{"model": "image diffusion model", "dataset": "crops of objects in photos (Visual Genome)", "train_examples": 30875, "image_size": 48, "horizontal_flip": true, "conditioning": "none", "arch": "unet", "objective": "v", "cond_dim": 128, "norm": "groupnorm", "activation": "gelu", "weight_standardization": false, "padding_mode": "replicate", "pixel_unshuffle": 2, "widths": [64, 128, 192], "blocks_per_level": 2, "scale_shift_norm": false, "attention": true, "upsampling": "transposed_conv", "init": "orthogonal", "residual_init": "scaled_by_depth", "optimizer": "soap", "beta2": 0.999, "lr": 0.0038, "beta1": 0.95, "shampoo_beta": 0.95, "eps": 1e-08, "precondition_frequency": 50, "max_precond_dim": 1024, "merge_dims": true, "one_sided": false, "adamw_lr_other_params": 0.00085, "grad_clip": 1.0, "ema_decay": 0.995, "steps": 5600, "batch_size": 64, "epochs": 11.6, "lr_schedule": "cosine", "final_lr_fraction": 0, "warmup_steps": 560, "weight_decay": 0.06, "adamw_weight_decay_other_params": 0.05}
Rows from block 6, named by matrix and row number. Rows with one number belong to one attention dimension. Each number is 500 + 40 x the weight over its row's rms, rounded and kept within 0 to 999. All counts start at 0. Numbers have three digits each. After the name is the row's rms in percent of the matrix's.
# v: attention value (model.mid.1.attn.v.weight, 192x192), inputs 64-127
# proj: attention output (model.mid.1.attn.proj.weight, 192x192, transposed), outputs 64-127
v.20 097:489438501480577550431499508444543493500498487429509518488436531555535482460471532546513500448514481559482483527501510512535476449578567504437522456583495530545503464472435522497492492573525549
proj.20 094:451520474582558468578482453478539497484524487548488485483466480491549520471486484474530464528487520441510527428583492423506507471536480559570519532499476440464477541525530500563522551410464436
v.21 100:532501466533509532439524511540555536593491487510465522526568473478537498488483537535563469459519487481550509504538456531544485467467534496462446475435504500523495467514478564545493533544500552
proj.21 101:469499507535545393546543492555438491495510475489561532422515485462526525473430443488471464453447535573498469513501548528496542532481458492539521505560490504473534560468515491466461495414458485
v.22 099:461516504475392524504459460484585441484465469534516553486582545500506528510541496498581432468503431478444539511530455530573505474442474511561448489459518451478586471533442498499480452547454483
proj.22 100:543488524569514498541554555485466511551470472440545465508444459504457516503482485506433507535518523501600452433528563489434461499569546498513561529472471539495530447420522541510517555444471493
v.23 096:469509399502515491486486499544567435532457588520531509521575488432513482467421533535510477488554541457497464497459572502467506471420584542459454584443555501459516478501485450478576495548513514
proj.23 087:493476513435516510507541496417460462492581462469479532494487443550495490489505548441523478473498501561530544561485441475521506543550463451501546463515457511580500565479565502487484526454514496
v.24 119:524546573462475458508564549504490473421470492558440523480475459579520510586512504504483540488535534539511462532531493463504549480567471473415473426477539453573459541463530502497503480431520503
proj.24 129:496484500509466514422457457556510536538486515522525504475532531423487421482481455533524520540469500418497532482513508541450480557394520536505426534532445508469481521547543480471486494607523512
v.25 089:440461480545449504433430545517491452526511524470454497529490531522583555488531464520556463471490562509503482547491440473465518523547477468533468534483555578479468465539523543513485492501463558
proj.25 080:470464502507478517616498508468498485469444414500580440493534467520455488532476454383456570550522470506514528535489446515528476518509467501606503477528503445573499509495538557472568510494496522
v.26 103:521483535516422448497504510466563455506450493580505435557550537469433469520491500509511516463540510465560421485503537514530508471604540484546483487526492518544453469533507477511478437495512495
proj.26 100:510437421498523547483522531553417539518520540453515566478410459518535496486491476465568518511500502529458553494518478508467493539429522442521538495499482465479532544460505468485502477485444561
v.27 097:560504533512495511477472456517491454499499540434540549484587496427558486440472477504493383535470592488534457562467491450525558491542509433570479501492487482548612512555510529529447485488484397
proj.27 091:483496463490462471485543552482445512515472495594535457536508584539417546541573490482558525505527470492480495467449535475484472533503519507468514492449496532520521466388528497451476505440464535
v.28 108:473470537537530572466459481453469548530499475477494505499479455481533414490447502546480472557511439470514454490524472570473523504523487514483490480532479470503430426509418566476545515552502466
proj.28 114:526513476566528442509600482569445474481510532527572488519597547529511541495526557492532480501506572606507509467491494470514515521540472517453530510508540555466561511496514480552454475432490500
v.29 093:520500509548466499477512457467574597488499475496465464438500495502480504510516528530452634457490515512421482485488548505484509560495480455464447448499478478561454405486520491519531449497538484
proj.29 094:473456436501591484492507509486427505506504520549575547502495528518498519444496501504545387572481519507520479520452459535555553526545495497499501524492503424492482540487459479459446462553538535
v.30 101:443495533490495501489477502458501517455414503508520487549534463490484513474503462513498600510420486466494439503452522548545458516532557535405524489441485531449489509498472486509560491488505442
proj.30 097:540499484474461423489531507519442492511530585510437548483487554536527511471481519462471380500558492570496479473511517492418490519519464543519539497556487484534508507491531506492470501528466548
v.31 104:492539512538494521515476538495450511493523510532440489548537524472526517536561477519539483484553507501526487531602451499513393472532558470503541429457438527518500534544468440413505474484439516
proj.31 112:484493537427486433429498489548434478494534508458523498445456489492495454487433489490480503489533486511468470515453459508459546514420528531410428558489533470525569456500498495566444495535536582
v.32 106:502475567499491552497481519521509447523494501489556504484441599555461524476471520463487416464496505465520535483520630475487505503486423472530528508498464460541486531525493448533605463495465532
proj.32 104:489519482499499499488491508533460499503503480565434534561587510484513486444544452474507538510520465576514427443454442514514447494523545536534513450480451479452502473466528488471505479448496459
v.33 099:509474550534495496525478521440541509499489516467466537521432408455536463471488452487398502448517474525528521467549490527454546494483484542470509453489500616515504549502499488478565501483476416
proj.33 099:455490506474488429490527550559481579558551432631462521476599549572491508538478583465539479524514510483478495533536501413485523520469518477545528548501456430492533432572469511503440527551531565
v.34 094:463504495504503546459544573480496443553521514525484438501542473552553451501496484458536473535514466531508542503451551573514530443494578486491561458551489542501556480520467470466537574544436521
proj.34 087:550469501557568485539527416518466466451475542466526502539533434440493543504540510510454469430485459511507444522561420461441526475481446525480520584479488566513518480516503510535538489411501495
v.35 100:471479583562499450534519526473575452523541574477579435526423485514485488526499506573440486518479553477586511543573520540526497564566453475427504431527473505522522475502507518473503503480489503
proj.35 089:514492451495458562480536526563451532475514463518461563456618513534493464537494488512476519503479523512493554568413565424513487483489522509563564519508592527462470525486540508498443450446526482
v.36 094:511500451468481528478553473515543522478493474534498551472490445486510464526532525443544602470431490494486541522491481493454447487471549511523522550480495529450514562477460512494516471529534509
proj.36 092:440488560470457465494480553445528503519494499407459403549463471513488555455480471444510408486512514538579450470563500479483512490448508516476506482517529488549468510561478531561526546524464500
v.37 096:469472559521496514483512494555497473510488475448501562494473547476539455478468494477474428466465510548531506513548571516509510482486518470459511428524493524400456509507523481473466447442483474
proj.37 100:546489447480555492570470490418491538528486489537616451539454474494529581518450581515546500533517493441479453560477432486555478474500486470506562491475420542525504559462437531547441537491502491
v.38 106:494466477481524497472499495506509553439537540552499523474553472526482542491511484563473485534457460512469519505569496571543503527439568523510494520421455454523462463552480554542459534543491558
proj.38 114:563497530530523532540460509498513499535433507476602515473454461420554493492484543469478456504533524501521471455529469498467535417516431496457585442539549510514469529463534490515519530453514457
v.39 111:526531494567597496456569514464508490521415433525484506486479521495517521491473465505487567492459540436427505505466453439508539560508476514483460480478507496531520543490469495541463567518470482
proj.39 104:446482516452485486509467422524572475495562538503535541554497416523499442522554496450551501452443483477489479493502552437501474472508496489456497444533520401469386519516524430448527442538540508
v.40 097:535434520533472491508494487471518520467487535588525451522474458508470532568496479523504565576409527529426534478501578479480488476505475532508547583550461405408469504439395515512515546553490514
proj.40 101:468534532503480466450525494474496552459482499484510553487561551461530488464547535498484442477516471515559471494486475481538475450565478486487558474523526556435484463576494525510509471396508476
v.41 101:474472485509514462378407448432507460502472527452495456482481496555532502483507475554453460499452524490596516464473514532408499569468536536471467437477522565486482504581503553465489398492438491
proj.41 111:528537483517522527583540493481502525474514463483560524479514458505499532592463463515546468491545491437379584540512454495559531404493466513578546468533449448537477516426500486572492536513554494
v.42 099:474414516475456477486533497459468432520469490467598478472559466469457547470431508471484459524434565478426518532543441464481492545526515505510452499501444555469479488477502572516530550567471459
proj.42 099:553575453520532476535494554555540572432500509501503501459431520547547576489510522502555508477554477500486541523437587499583523501506519494501525421492521487477491595417518455460455441503531503
v.43 106:508483532414485512514488480459488545458550535473432516493453512454502505535531563496511534533590556552492524499578546508458504502476433516513469562446518465488545462417502497529503552497487561
proj.43 104:512547490521522475457528525423528508502474443504566498547531569495463548537492464487510429493488481483504400537467383477505535512545541504516511468474455536511535523518493533446524501400477453
v.44 117:571566562582494516446403499532425485512459524427474529462549532494440443512540487538546409480437473544503460473459491539480481461465576516518532479477512518461505455532530426506486535477415503
proj.44 132:543452486544515547512527463453501497457455510485525395464405448502576524461471488514464557530582502419472570501525486475543521452505471471508574559524475522524507532510443517596477508554550480
v.45 117:398474531550490541490450522489520488533491452505521470490564502480482489515431529506562435556539512540470499478491475484486536492480516538508522481588450522458466499453433541492513491444519571
proj.45 116:539496459492508453510527464531535539483588584513521487456551469489506575474563467505494459471490455539507435500504503559549507508511540528512484481379489507525500507459464476593508489482507468
v.46 101:485495414530491506473415435584616494511551504474497542473515530545434517476494526489496458452541557475452434538491450480449618453504521474507487556483541485424552459542469538510555420468423515
proj.46 093:468569493514485491530457561496480497493464527462524431530524454469532507479507464478506506514497470551582492432518542507458396561499464511547481456466510461571498494494510495504478560514586487
v.47 105:479464443491464434521529470534481517566510479471524506499445563490551550540472470546487445486413527521495445468439538491496487483509431534510481477499528492536382542466497473495408476587519506
proj.47 097:502543588526505574512486484454512486427420479470493517459499433522480452528503514540491546519524507461513574525536481530515501479484504462494533490556558514478513479559530564423505433510498489
v.48 095:447554529473529477524486483505448485468548481543444497483506547491519471498452590486472496465530455529497491514564531453534525507518518479520484490473501464454492428602452433497498453480504569
proj.48 094:564451469638511538489488468499553483564504457406496421497530482460448471549542444556487488563538511482552477575419453570455491512497513483489482548486531517545488511463479532505538527571416510
v.49 103:446454565514444482446462468454522519559508470458543503450502515519514472517483426541518388491540526464492466497545561540548475487451492545425493534566532522533502473505543439593477473483484569
proj.49 108:570559493502527506476498537470498532448514506517478497541507515530466550494484512508480539490560496537456527515481431511513524503511476466551512406428463487538479482499510527538488463485470406
v.50 102:514497513539439452472410562463534467500457519503451470451405524523506523486457515490436466550565520501510534549569481467448551492470449508442460523453504457465528491460476508500507501561503436
proj.50 104:523491516543510531490582492603467478507625509529543559590572474460472459564513517464508464449483467506501526486486438528556469533491545451516496495559509493492430444560498536508464547488526528
v.51 106:448492472540507537494417448473553492514496418415473557440560517530494532487493469504516479483430533497565497500615488455455568462537471517529445438510475559593430466550521523511513536566484535
proj.51 114:526499515522528490515542502528554505494518539574547459537410503457489569549483499489561462525550552487461479456502505490546447542437544469547517486491481417479474557418529499514484472388538503
v.52 093:511410486462491483505455465461600489512531470515501483506497497535470512590507496519462537539433444475484551505540520441505559457475433487516476557537514505525512493474538491410471478507502452
proj.52 100:501592497532440492507506584451424478502482427547491515572492506481528536497466507456575474399489575520570483454454444494493453549512536502449526459467527510525510549448499551503519494445544477
v.53 103:529450484538554515490500475497472478540485494515451463536537509446479489555486427438457441503511501519492455522448443543462535488522561559487487530505425569518521483578408566518501505473472570
proj.53 101:519480412474487486499582498529495498396483494461489510429490493506541516452473482520514510491531436527451546530515594491525464512515457478581515432468565496494484536459526465482454410512499458
v.54 105:517518528469497579458536518526479439560478488532455558493479564476444514509539430516455453492553470514506540532542458501450534437494516521509480484523453474454416512458505539485522565488476523
proj.54 107:459492540493530401489534488514548567534478507542529450578447461492548491504490509491617580469475534467494415463523509435509479513485522478521479526463474475571451450587502458498555519487435517
v.55 103:429428426511509469547512483513521557463468486511497457541588514473504505505466514488558460510521549531504491485496549472537548537490434540567540453529484435469568445509470514501529478531531496
proj.55 104:553483569498507500492538512501534439561564522487551577457489523497406481507511469471457444492464445554505459484454478531507440554507512503412493490457512550533458489428518498538463503519496474
v.56 101:463539469632514545504477520479554516422502556522516497474564532468454496419528488571479484483528523494494477521455466523427525520527539500520556500489482511458502533541485543512501492500513524
proj.56 102:488517492418564497525468423506495542558527527429516536476403455530590572513502499503468452519477493472495522509550517490511508454469456505560492525559547498559495540524484482556527527507504567
v.57 093:566520497513540386478490518603500498511510517577565434501494533513469525466550458513501513516462485493459596468465533536619440514485477587532497524538527462487459517532517535554459550484476540
proj.57 097:510489494513440567501525514404500451499450441514427539486481494510590438504486504492482494457450581509535480572459509512446534491477497468508547419485513493520521460463537468406521450539470446
v.58 099:431417522479519453448517484460453507464526543552522505461501483453518446458439529497542519473540464467431444464546515490448489516454442503438478582502541523503541503450483569465477528476537561
proj.58 100:573523498549488474477446574520537498498470514402448455505519500538490539499575519512453480540416562539494541534415482522505523502572512514580522458492517483436463513497485458497510486520532423
v.59 103:467513419546487518568486551497499472528506487494509502492457550604546560547502538474484443491534495452538555546581506519488465463580520563476506496583473494482528581500413439474520576540481544
proj.59 113:495481552410472408413483413524505538537543504572505496525594470426372440481504477519480501454505495565498451481481482435518501555486541450481502465412458451439406396559492518524457462463510559
v.60 097:511471506509572418493555553469556510466494516501529520558501446487513429513525578569503507521484497504534509465550518528518535504536446547508465513555457497487485574507459497465501550537501490
proj.60 094:471559506490477523527504487443479518450504493516480440482558549482459438561524512433527454463563478486463497542535486466500469504526540479456567514491509524448490457516499476493454516443499488
v.61 105:537429545430412470506595476516507499522458510468525508484478533472469525572458468537533506554467542534474477464570531529450503481481501442536494517552546481505480432526534414499456482564507514
proj.61 106:570481500529491514458475612492518503486456504484432487503524544537484483427502536478470529539524506546516499474432437501504486548523468462566542485445507525473499505460526561470518459458482444
v.62 104:546475460449537418516507480531535546549526458518550523517516523536491473444598491534603528493496529482503537490484442513488542490519515537472471476435445528581503478532529536435547489555500537
proj.62 106:447556560494501549483573497489565495497460527498449475477520486509548523575434465506499434519494468535498496546539530464413499476517475443515502501512509457524530521418509495492479474438568512
v.63 102:466485551446401566524503434558495508496548512519515570505511589454454460479464507528507525495472495476491382577500472500462448505490537455472474476518454507553539451513540472542478528418524559
proj.63 108:604501402569537575489484524498548461519433469401538412512450511572507509481475531550499495590573526483502570436495480496484567525479484553529482581479524428532534522464441493475552504547501511
v.64 090:555473517528464564510542383523546479547531477511492452472522512500523570443455445434596559481526525553489396519529458496490483497487483522456442426568504504481528539513545520482539568452466455
proj.64 084:536587453502475485484486557482523527469524498503497495529465477517543447444475508473406381545470435463540541553503537511498590462516472497475548543511529499565461472526456514477498381502541491
v.65 100:465501480498488507526483444471525526499503518506559514472502487472532422424462550516531511537559514444538504475463516431478499465469497551469520441516544467519546559480470520583502500529534505
proj.65 101:486469508429490456490479537561507459493499536540488433485575525549498500482540483473470513430437456536452482506492522489540533462548559519551524551467498471458486548410509471433509507534497474
v.66 102:461502526461513463477470492534452501442528588505420515404539461488513435548485480490517498408551452413464534536476559479549550489580564459475445387515499477459526518487518565544425522442519492
proj.66 108:467457520490482443524508486432467501551492486556568501556529504522517527475526529449483501496460546561537416503568520527484414528483528504478475590509432448568514484488493492497522535522532495
v.67 097:469576480490587503431465542531467446564486470486537467487467519566477535546432455492508507517510508491506496466492615570456532454485517494553443520530503453519452527482504556528499492511535486
proj.67 102:522483466526564514477487455501503508395533547471519493507506466399475500425560552513462494504531494562455483561428528500515466483528381506524574470527547581445544496529480453424529495478487494
v.68 102:527518495540495476534503495416503506521470589487509536416550498539537562514529481499469499532468468464466421460529545506521476472527495487506464476423551422526511477497553482572497451423503554
proj.68 112:467502478367481476467470472512450545496486495477584540529438551538540477425474530463497502535513547511559463510560440437500489515538490506467539567492363495510492554487465498462500543578499554
v.69 104:551465420473546470498489589545496514455492435458510557447453525557411479428431545501481512504446483602497518538489468495495466453481476533443520516480422489515506437567562505496542492466490523
proj.69 112:502552527492460611463466473476521477469494574514472452545542522437493515481529514478409493513539484450469495433548479506533598515477521476538470445583620515478505574514497497581519501502477484
v.70 092:564474526525533520486477487523475493497523509498513545511567519469430493515472518504589544572541532485427468484561483470515412632503464531486535453396487600499517459542470531471441460485525454
proj.70 091:463529477428543431589569482553469471511531495444470516505492510535524554556496501475532495491513478519559568523532528507487595452494536507498468627489506359527522516398513431546506524510485498
v.71 097:504478521488467504461499597536466506473503462578479541478540542578548502552496533514473467502574461565475478495548537429463509598467545490459528449533619486469538528483527540511582466622572493
proj.71 086:494529513498568430477514391506502557541457524464535462502534468532496500517518515419484539491470542523491481489464404535524527422544547507495522591475362475502512511469476514493497552438451548
v.72 107:461525439464552459464556544488510590547475505500510444494523466489513507518450498470518462547504524427554492531553533500531517539474429502583487526432478458530453477392547503528468501564492510
proj.72 098:493480504516489527565485525518483445437465570487476548502412508497538578513555539530489541476430555523447566466408518464482554444524481483503477420552529538477492518506555534471543498465473526
v.73 103:507510545522600456522505550512530497509415452512477513557473522536515499496471484485433439561469565492523510487507517469510545552498513483477471533564491474518500454471517533467474492507595533
proj.73 111:507492503522520550431545468461549525559538508510520474467497536459435406545508548505464558548521467458437503446508491532510497486514508505492546451500538557428492481533475539519559482497455515
v.74 096:551579491471532440528498472441528509506518531468498438482467533534523499538499503457461500481458479432477536473460559431527477434467496463504490575473500524459509486469511599470431527523475480
proj.74 096:443474524518496532515555559475554488445470530545526515539474465466473495482550493495521489464500467529439462427583497528498514510561524504526540521517482531458502538541521388432531549517519501
v.75 102:511534418424451546436535477549492574520491488451501471465498487508523491557433543533354460560450481463517495543543436528510555416569566489483540530585488558514488537457466480526532469469549541
proj.75 108:514521539507481439530408627493523443525517538576463494541504495482484477399566489481526583484492573503435472408473553434493458589456485519561461444528465468500485514615507478522494550515465463
v.76 094:481481541534493514501440447444515505437521463562503521569454493490488465452485492580491517494480462492580565519488468488621498517446489540474512550441500535527519495516572428441551518558509500
proj.76 095:519502488485576510499586497543480486496479533473537586487512470454467505572576480533571462535513517499499448561473508528424484587552535527471476485564503481493524495433459530513523508469509563
v.77 088:481518464411532500478429479484581530521460545476521521492502575484538472479500499488464476494535572480410495461551465498512497550498455540474466490515451483499443426547501489501545541521534508
proj.77 086:528514539546486494522509526512444425467505480527460459521476449505428485596462447530522440481460509527564565538465510545483486478533454466505452502540560501524490469507450514522388525498452483
v.78 099:536484508504452536462536570527449484512518503503442559484496508569463535504460429526530540473499546515488538470504562515531565425566556520541523485518422494543485500584451470523501572534587545
proj.78 098:483460431566545381462442481464563515498473521471554488525554526439547521463545491433481452551551459500496445531463445560543510542535461473477520531436529470478559484480465533519548499486476479
v.79 091:581546426510504472564509498495534458474530508556482455572508477519470480565532526472498448553467536510453489502504473502513436441413509497535514485484489458552535505500464559546528445461461470
proj.79 089:424462541438463533462494477504467527451473538464466507420507531513536577478480484476529587438501503533529518468511459559458565513485548452539461498468522503522515549546537481460504524532469517
v.80 097:500528511413504438474523493517494509590426433468605517515507467496456499545495478502525511454476456566531544543489450521419468463561490455541513510485445537475407468501485486524493518548545551
proj.80 094:479512497553494513492441524476519481440516534445424543548488461514519495384556535489473456540500510463471465493438586507540471497512403538507498455501563537512545586465474490550485474459498454
v.81 099:491512518578520517546529487456524503496556541452488507546557526563528519541435594431519529466526475482487565438505501528573495501546556443427424563528503488495487494437562472527528546508513481
proj.81 094:446526440456494521434481452446513524558507531508531552457476537440504494454561465526507407535495572548496533437456584493433502517511450423576541414486506494448550526531444571483543437457521497
v.82 098:470563484488491487579444530466463499486454598545475509475468519466514459465501475515433475446513497540550563536470476411485488521499519494566581397487571500527551438423561548524525486527473540
proj.82 090:554479586469488614480501504460493493555508436442452503488575541529465534505471537477480558581494514468530508474542460511498538515501475470479431550512510459494458504556484481543477526502551518
v.83 100:550413453517497539500536498496477518526480474545463551482534492513534455565542609534514469473551481458487465491488457496459546500529465496498489573520435520511522504514480494503462469497477520
proj.83 097:506573438469434464508409545470506509489534498527491456485456481455517519445480452494513529522474536564481539464492542534511458533545498501538533442534552524540471521512502500495491540454536398
v.84 099:505483474484479514458554531493414559479526465530522496513462477514509514513491530466461524481463483493420397563532495481501458472492522515519422448503472442471466506558444458466561506539405470
proj.84 095:525465471482507473492428458491527549552433473470481510483498514500468502578559484568555526494532538501587563503425578562528539472492469446490535523522502527492524528510608508504479574472529417
v.85 103:523417489524555452437440503484513484523545515504413542458454545499471507479576485490516501466460502432516503513418562488513478555484509483506518458484568538455524537446498558513494427485479483
proj.85 114:491579545469467522566508451542509536443500515477546502514633517550494485503506500474485506488493452590499512454534471561520555511505549544518427543475432491491467532508445468474522584524497467
v.86 097:515553488480467493547541461422479485546490499500516540511479489511517482528520551477493535520547555493561500494450451453555531562538553551454508549507544501435476522586417502477525465553534513
proj.86 090:468505462548483448496552535498509528572507513494484513402509491493533532558554468483505459520496516522465477515474529545431447592511512506496477420471473469514537442492551537504473564406452438
v.87 103:497478566581494557467427507484596520492466505454490511448534495522545518546465480510515472529560495548587527524504505498569519462433569530427496518534559502460502547512490586526431468456521581
proj.87 091:502531412509492452453507521501527450438473426596566462529464468500455463466480491471490449507516465491463450498477427464501463494536504461520498549466421468537507409522418451505531478536520544
v.88 096:521573465502457502522593489520466573483501490489475497496441481540500468458582500505568514474468519526489500510466475482468525514546498578516462495460437577490499452489487486502529603471505439
proj.88 096:473481505560501449496493530488474453497495408566448445510524450387493503563402458532527455471486472495475525571482555533487482439462418470468538491601585558490478495531556498540463449493491496
v.89 099:442519468524472553500475498520530512545516556507506472522479457488417488518475469470509454505497506494519491460536478592512481461497471460545445532514493473558505485463478513460534522493561494
proj.89 090:517464487494538405520463584550468516478490465468448505551490556455504481444554519563480565511472558498481493453464571428495504524487495539439502493478491444435545543501535437456468549489464507
v.90 097:469410523492529407450563451501493485571434493443603541493476510482500541473509544531569547554467481472508513495526469495518550468493534604567516461483502504499531523532531548423456566541499545
proj.90 093:523554439526442559539429588504531530462538513513450499492512495515539487546520482521430494408534391549514512513477468457475512478547473494510478510505560505457445436448484514564528407492507457
v.91 101:560502425526471503455494501526514481534448585499465495517446467488485455505539516514519521437445496458471515516502447470589574479539427526486496444509554493512469540516459423497492489523540419
proj.91 100:436536561441499432547445493477488508517530505500555560482473528495471476517492497500499516491477554494509478443536542560476401523466563551493477522543397510461429526525485526471494572564439486
v.92 105:478527537452544460503506455523473498543545485515445505493473484472535525484476447501530567499481552521563424413500554582522501457539556516494464521542478506537562466534489546502522469523510536
proj.92 103:541424437497541550462537544515517521412487550429512493499513517495512494399496549495494482538521478486487479588492469495520450469571467471519537528385499447525538523456508465450466509488470493
v.93 093:492534521533542474524518469557520527452511483452578509526497597512476501483526476479474507514487504564546483518487593461505512506454458543493485603506487539477550481472467558496466595514459421
proj.93 087:504505496517463548554451536476525453462479538485437457571480493461420473488560525529535464467527438482500524507520524481497526464582524495490577466510564521458452529444547486507518494467547549
v.94 108:449560540482497504505514491483516496484498587485399490482490486478532511545468486465439442533479514558477576372463520485489542533521551525483469557465513440510509502445548474482461510424516498
proj.94 118:517416523607515520453577559495455493527514451568530519508462524474544509502544503519545510479519552464561411569494527439468387491465472457483537464551436523555514489508554437482451476583523513
v.95 101:542476485489484437529517493491486478486567474510516546493507488539488454573406570529473451583455562440507563474512487539563479479531474427536413470454568505487561508480499435500435520460544518
proj.95 094:482520549538516509474507505535549512515477491475527528497456485488483473596576459501520513466498496459545487540486474484414517519428501496501519527557496461491444457541541553515581425505485484
v.96 101:487555478511506456522437446520481488529452533449544468504502583557503557537456503420534506500507369498537495430486470501514552586464493384509460465457447470505514547526472464556532608556482537
proj.96 104:462485558499504487486507498557533429512573412541486483489546504452447448470503512550524442471541564488437482529465573480481489476467517578497499570481543491484469495506495511484452407518552461
v.97 094:478548587486542461491534459508502533525514467464487394467500560490480552476507552412546498514513523495544482502514491520503538488499533505529556485449507579568493482480499461487443506538471486
proj.97 088:484500478552488442471500480483491538425502464516545516566471467545480498465478444445492419541492495517442525447399505489534514468491484521468483531482556498388535502509520468469502470488534542
v.98 110:504526537483448493486428523538524510451520402565520447541548519524529432537452446521538510420448494510498547480524434541456536483531530505520460548479555460461454495528470484458486480459528561
proj.98 114:525507509500563537474480526454526501569457449439480529433459491531513507500507436483583526556523524544548515448567536444503458522422558525501528471490451490463538519499542509522500535572515504
v.99 103:604496545503537547545487490452464483584513534551541499529493504401450456528520465552467461498450469523506533517410513395595494494484521485523487503502502510514538492438501472487533499503529512
proj.99 105:420488438503454524510534533470536588475413437532448496489445545533446558438472521480557529496560522460499454522618500540438452566559503437452506501450493530449490494547486480492505458447438458
v.100 106:521570433583609450526467466470509509487525536435501435514471587453563519517525489498491452579475452499450486536496521448513455519573466495515432549540509495550594508498443461526490549535491494
proj.100 113:496475528471420551526487471426488473367561497512559541471448494533502469516523575515459493391528499462488523513475506477501528449505413516541528462508591530460424490496568506457522492447531524
v.101 102:521492490494494505483584527492544494496460543438563579506470471554454565440441458491552497510489451488530480478531486573495553554472467457517458462532512546487455555525492500471536488505511505
proj.101 100:468535519491465481475432454547524487466470527527422511523493578480533440493521550475412524486447517528489544501441504448476479410502496460523475623446466457443532443472537518516552516566457548
v.102 096:487533462522474490477525490537432517515419540503522436539456461526537497473465554543547512585467535509474454532484561495465490490525462500483451490468483560516486449556471430485434520491472455
proj.102 096:558521534445512481520518492438492501411457449503483533529480518531505499507494503498482503451497445446419515495494434479557468491528526480583464489467502504462526578483545516512593546500505520
v.103 091:566453535468494481521524529536561467534451429543458439505453473443418500530512484491452482521496510504493503510468505443481424490531498459517519554500504504504526438452425488579516551547552444
proj.103 090:465540431414504504491489484478497510475521445480527477502521517509519473472422511494494561488506466463552454452513493536500578568521560535498506460492562485522441513549505451480537417433450479
v.104 092:548530476521521561519504548496497549418499481570513506486462516501448554510461487476534466537575535497550507443460534490494503492485501511552576480525440525442584509409518490508502435503494399
proj.104 098:481487493460456477493464486447467481492484509490445539499493543551615464454549567487461529419447493438429428579478459556535539478543523419520450458519516529514463498503507498432531531537480492
v.105 105:463506596513460467544489409473480503491508489526520531457553466508553539541527529526472379419424502571541512444442511461508443463589446505514532543497544437521540476577458614547558451452468545
proj.105 115:484478491516538559511504589526483496536532433507517476498511447471468534478483485514534530523550583400582487523556513548442542541430537548429477464537467514539454522481526514485434594454479503
v.106 104:478504499523545497509499472439533528492499471492463458576573562473421459462476445468506494589504524486492458483451512495460489522550535580481509471591518545523477519502468497455595494457473602
proj.106 118:518483536528532500514495463585501479495568501504503567353526444517557521513474485508491476510515486513509569519458551473516533523461442475485459515451539529506441473543497492532421469504526497
v.107 101:436446453483494554515549510580502524468481476453536526491537461438451563568591473507499465528539465433530529505481457485516480478505496505488494537510545478484495503507578509512524561523530517
proj.107 101:506552479518496450482479488523482489474541494591446501476519490508546479410448536529535524449503546483409459486490522511494503514445493497522521437482515475507465476560446472548460466448560475
v.108 095:463483544474409490420479488441515463548503442556503434518562584492434469460497496472460546455555472482418515449479497513522549470519454500541452491535471505464489475502470508601440549545487568
proj.108 100:500475470535533475499477543496502497590475497503492547497486407504552546570523500568538475586417510543620454467468519452519437541518501505484527471491510558518436481515460488450549495498490499
v.109 100:482500411442482525385549520490502528526463545435511528459458449406543573525566563441518488575507524485524520534477484472555545552511538464519539489548452447528460551487551455487533486513482358
proj.109 105:462547511522496496583444441452488508422478493531446526569513496521481442430533543495453498391467438453409509480450458530543446401514460460494507460470458505460513518457464464497482536446486576
v.110 102:493546453501429528489475491547437503446540520476500555540549468541479519450474438493499467432420528540539512451429545470482443436574475500462519484439552443542584506517544524450474427484480539
proj.110 100:507486478498556529485488538520501467507545434511546463481520519458506551487506461507555542583604543451559497487587453523441513539430517540498456519536434512498545513405548533472519564472431517
v.111 098:472480510491517488523492559581448510519451513524461504463514533441550559476482440479546501525487600433507511537499407507543503488474575501467470529515569455433423468523494522478542422480514564
proj.111 097:500523483532585440533544491542537556445460530423575545521511507566504500508471453457450521567540450613491535435524540504508481497519483547454508494412521521512530478513481554504447534537506497
v.112 102:464572505539470545500510390500458556528428501489467535487471517528568462526496583530512542533419531461534539475525512412532501483459535486482484578443486549440480481509422598544566489488517508
proj.112 106:526471522554556451545484536446559457488460514487458418467524456437463545525516432463509457510561439472483501540488520519519445503563492499459568454542449430525532504434484499462425486454427434
v.113 101:506554527548486483511520522508472480437494475475560537529470555525568448554443468535471522579493563550525533557504537451475578499486474514521472523465514492420501409485451473553529487546507574
proj.113 100:501446471442514512508486490479581474538527505509490457400531477510487486546520507491501542475510470475502527494496460563532490536576521547466535518509567477581485583468510497497468428523504467
v.114 092:519480500543557527460518467484578589448474484484449506433540481535479527432513540475498473525520511447554503509510587475425522487463547465477519506576495439468543520482539493608453481482491453
proj.114 096:471493500513500511546515589504439475519549491539527468520467432491569533509475532499485486441457550474485534567429453535547478508520452510509461471499517500548407498551463512467472509465582496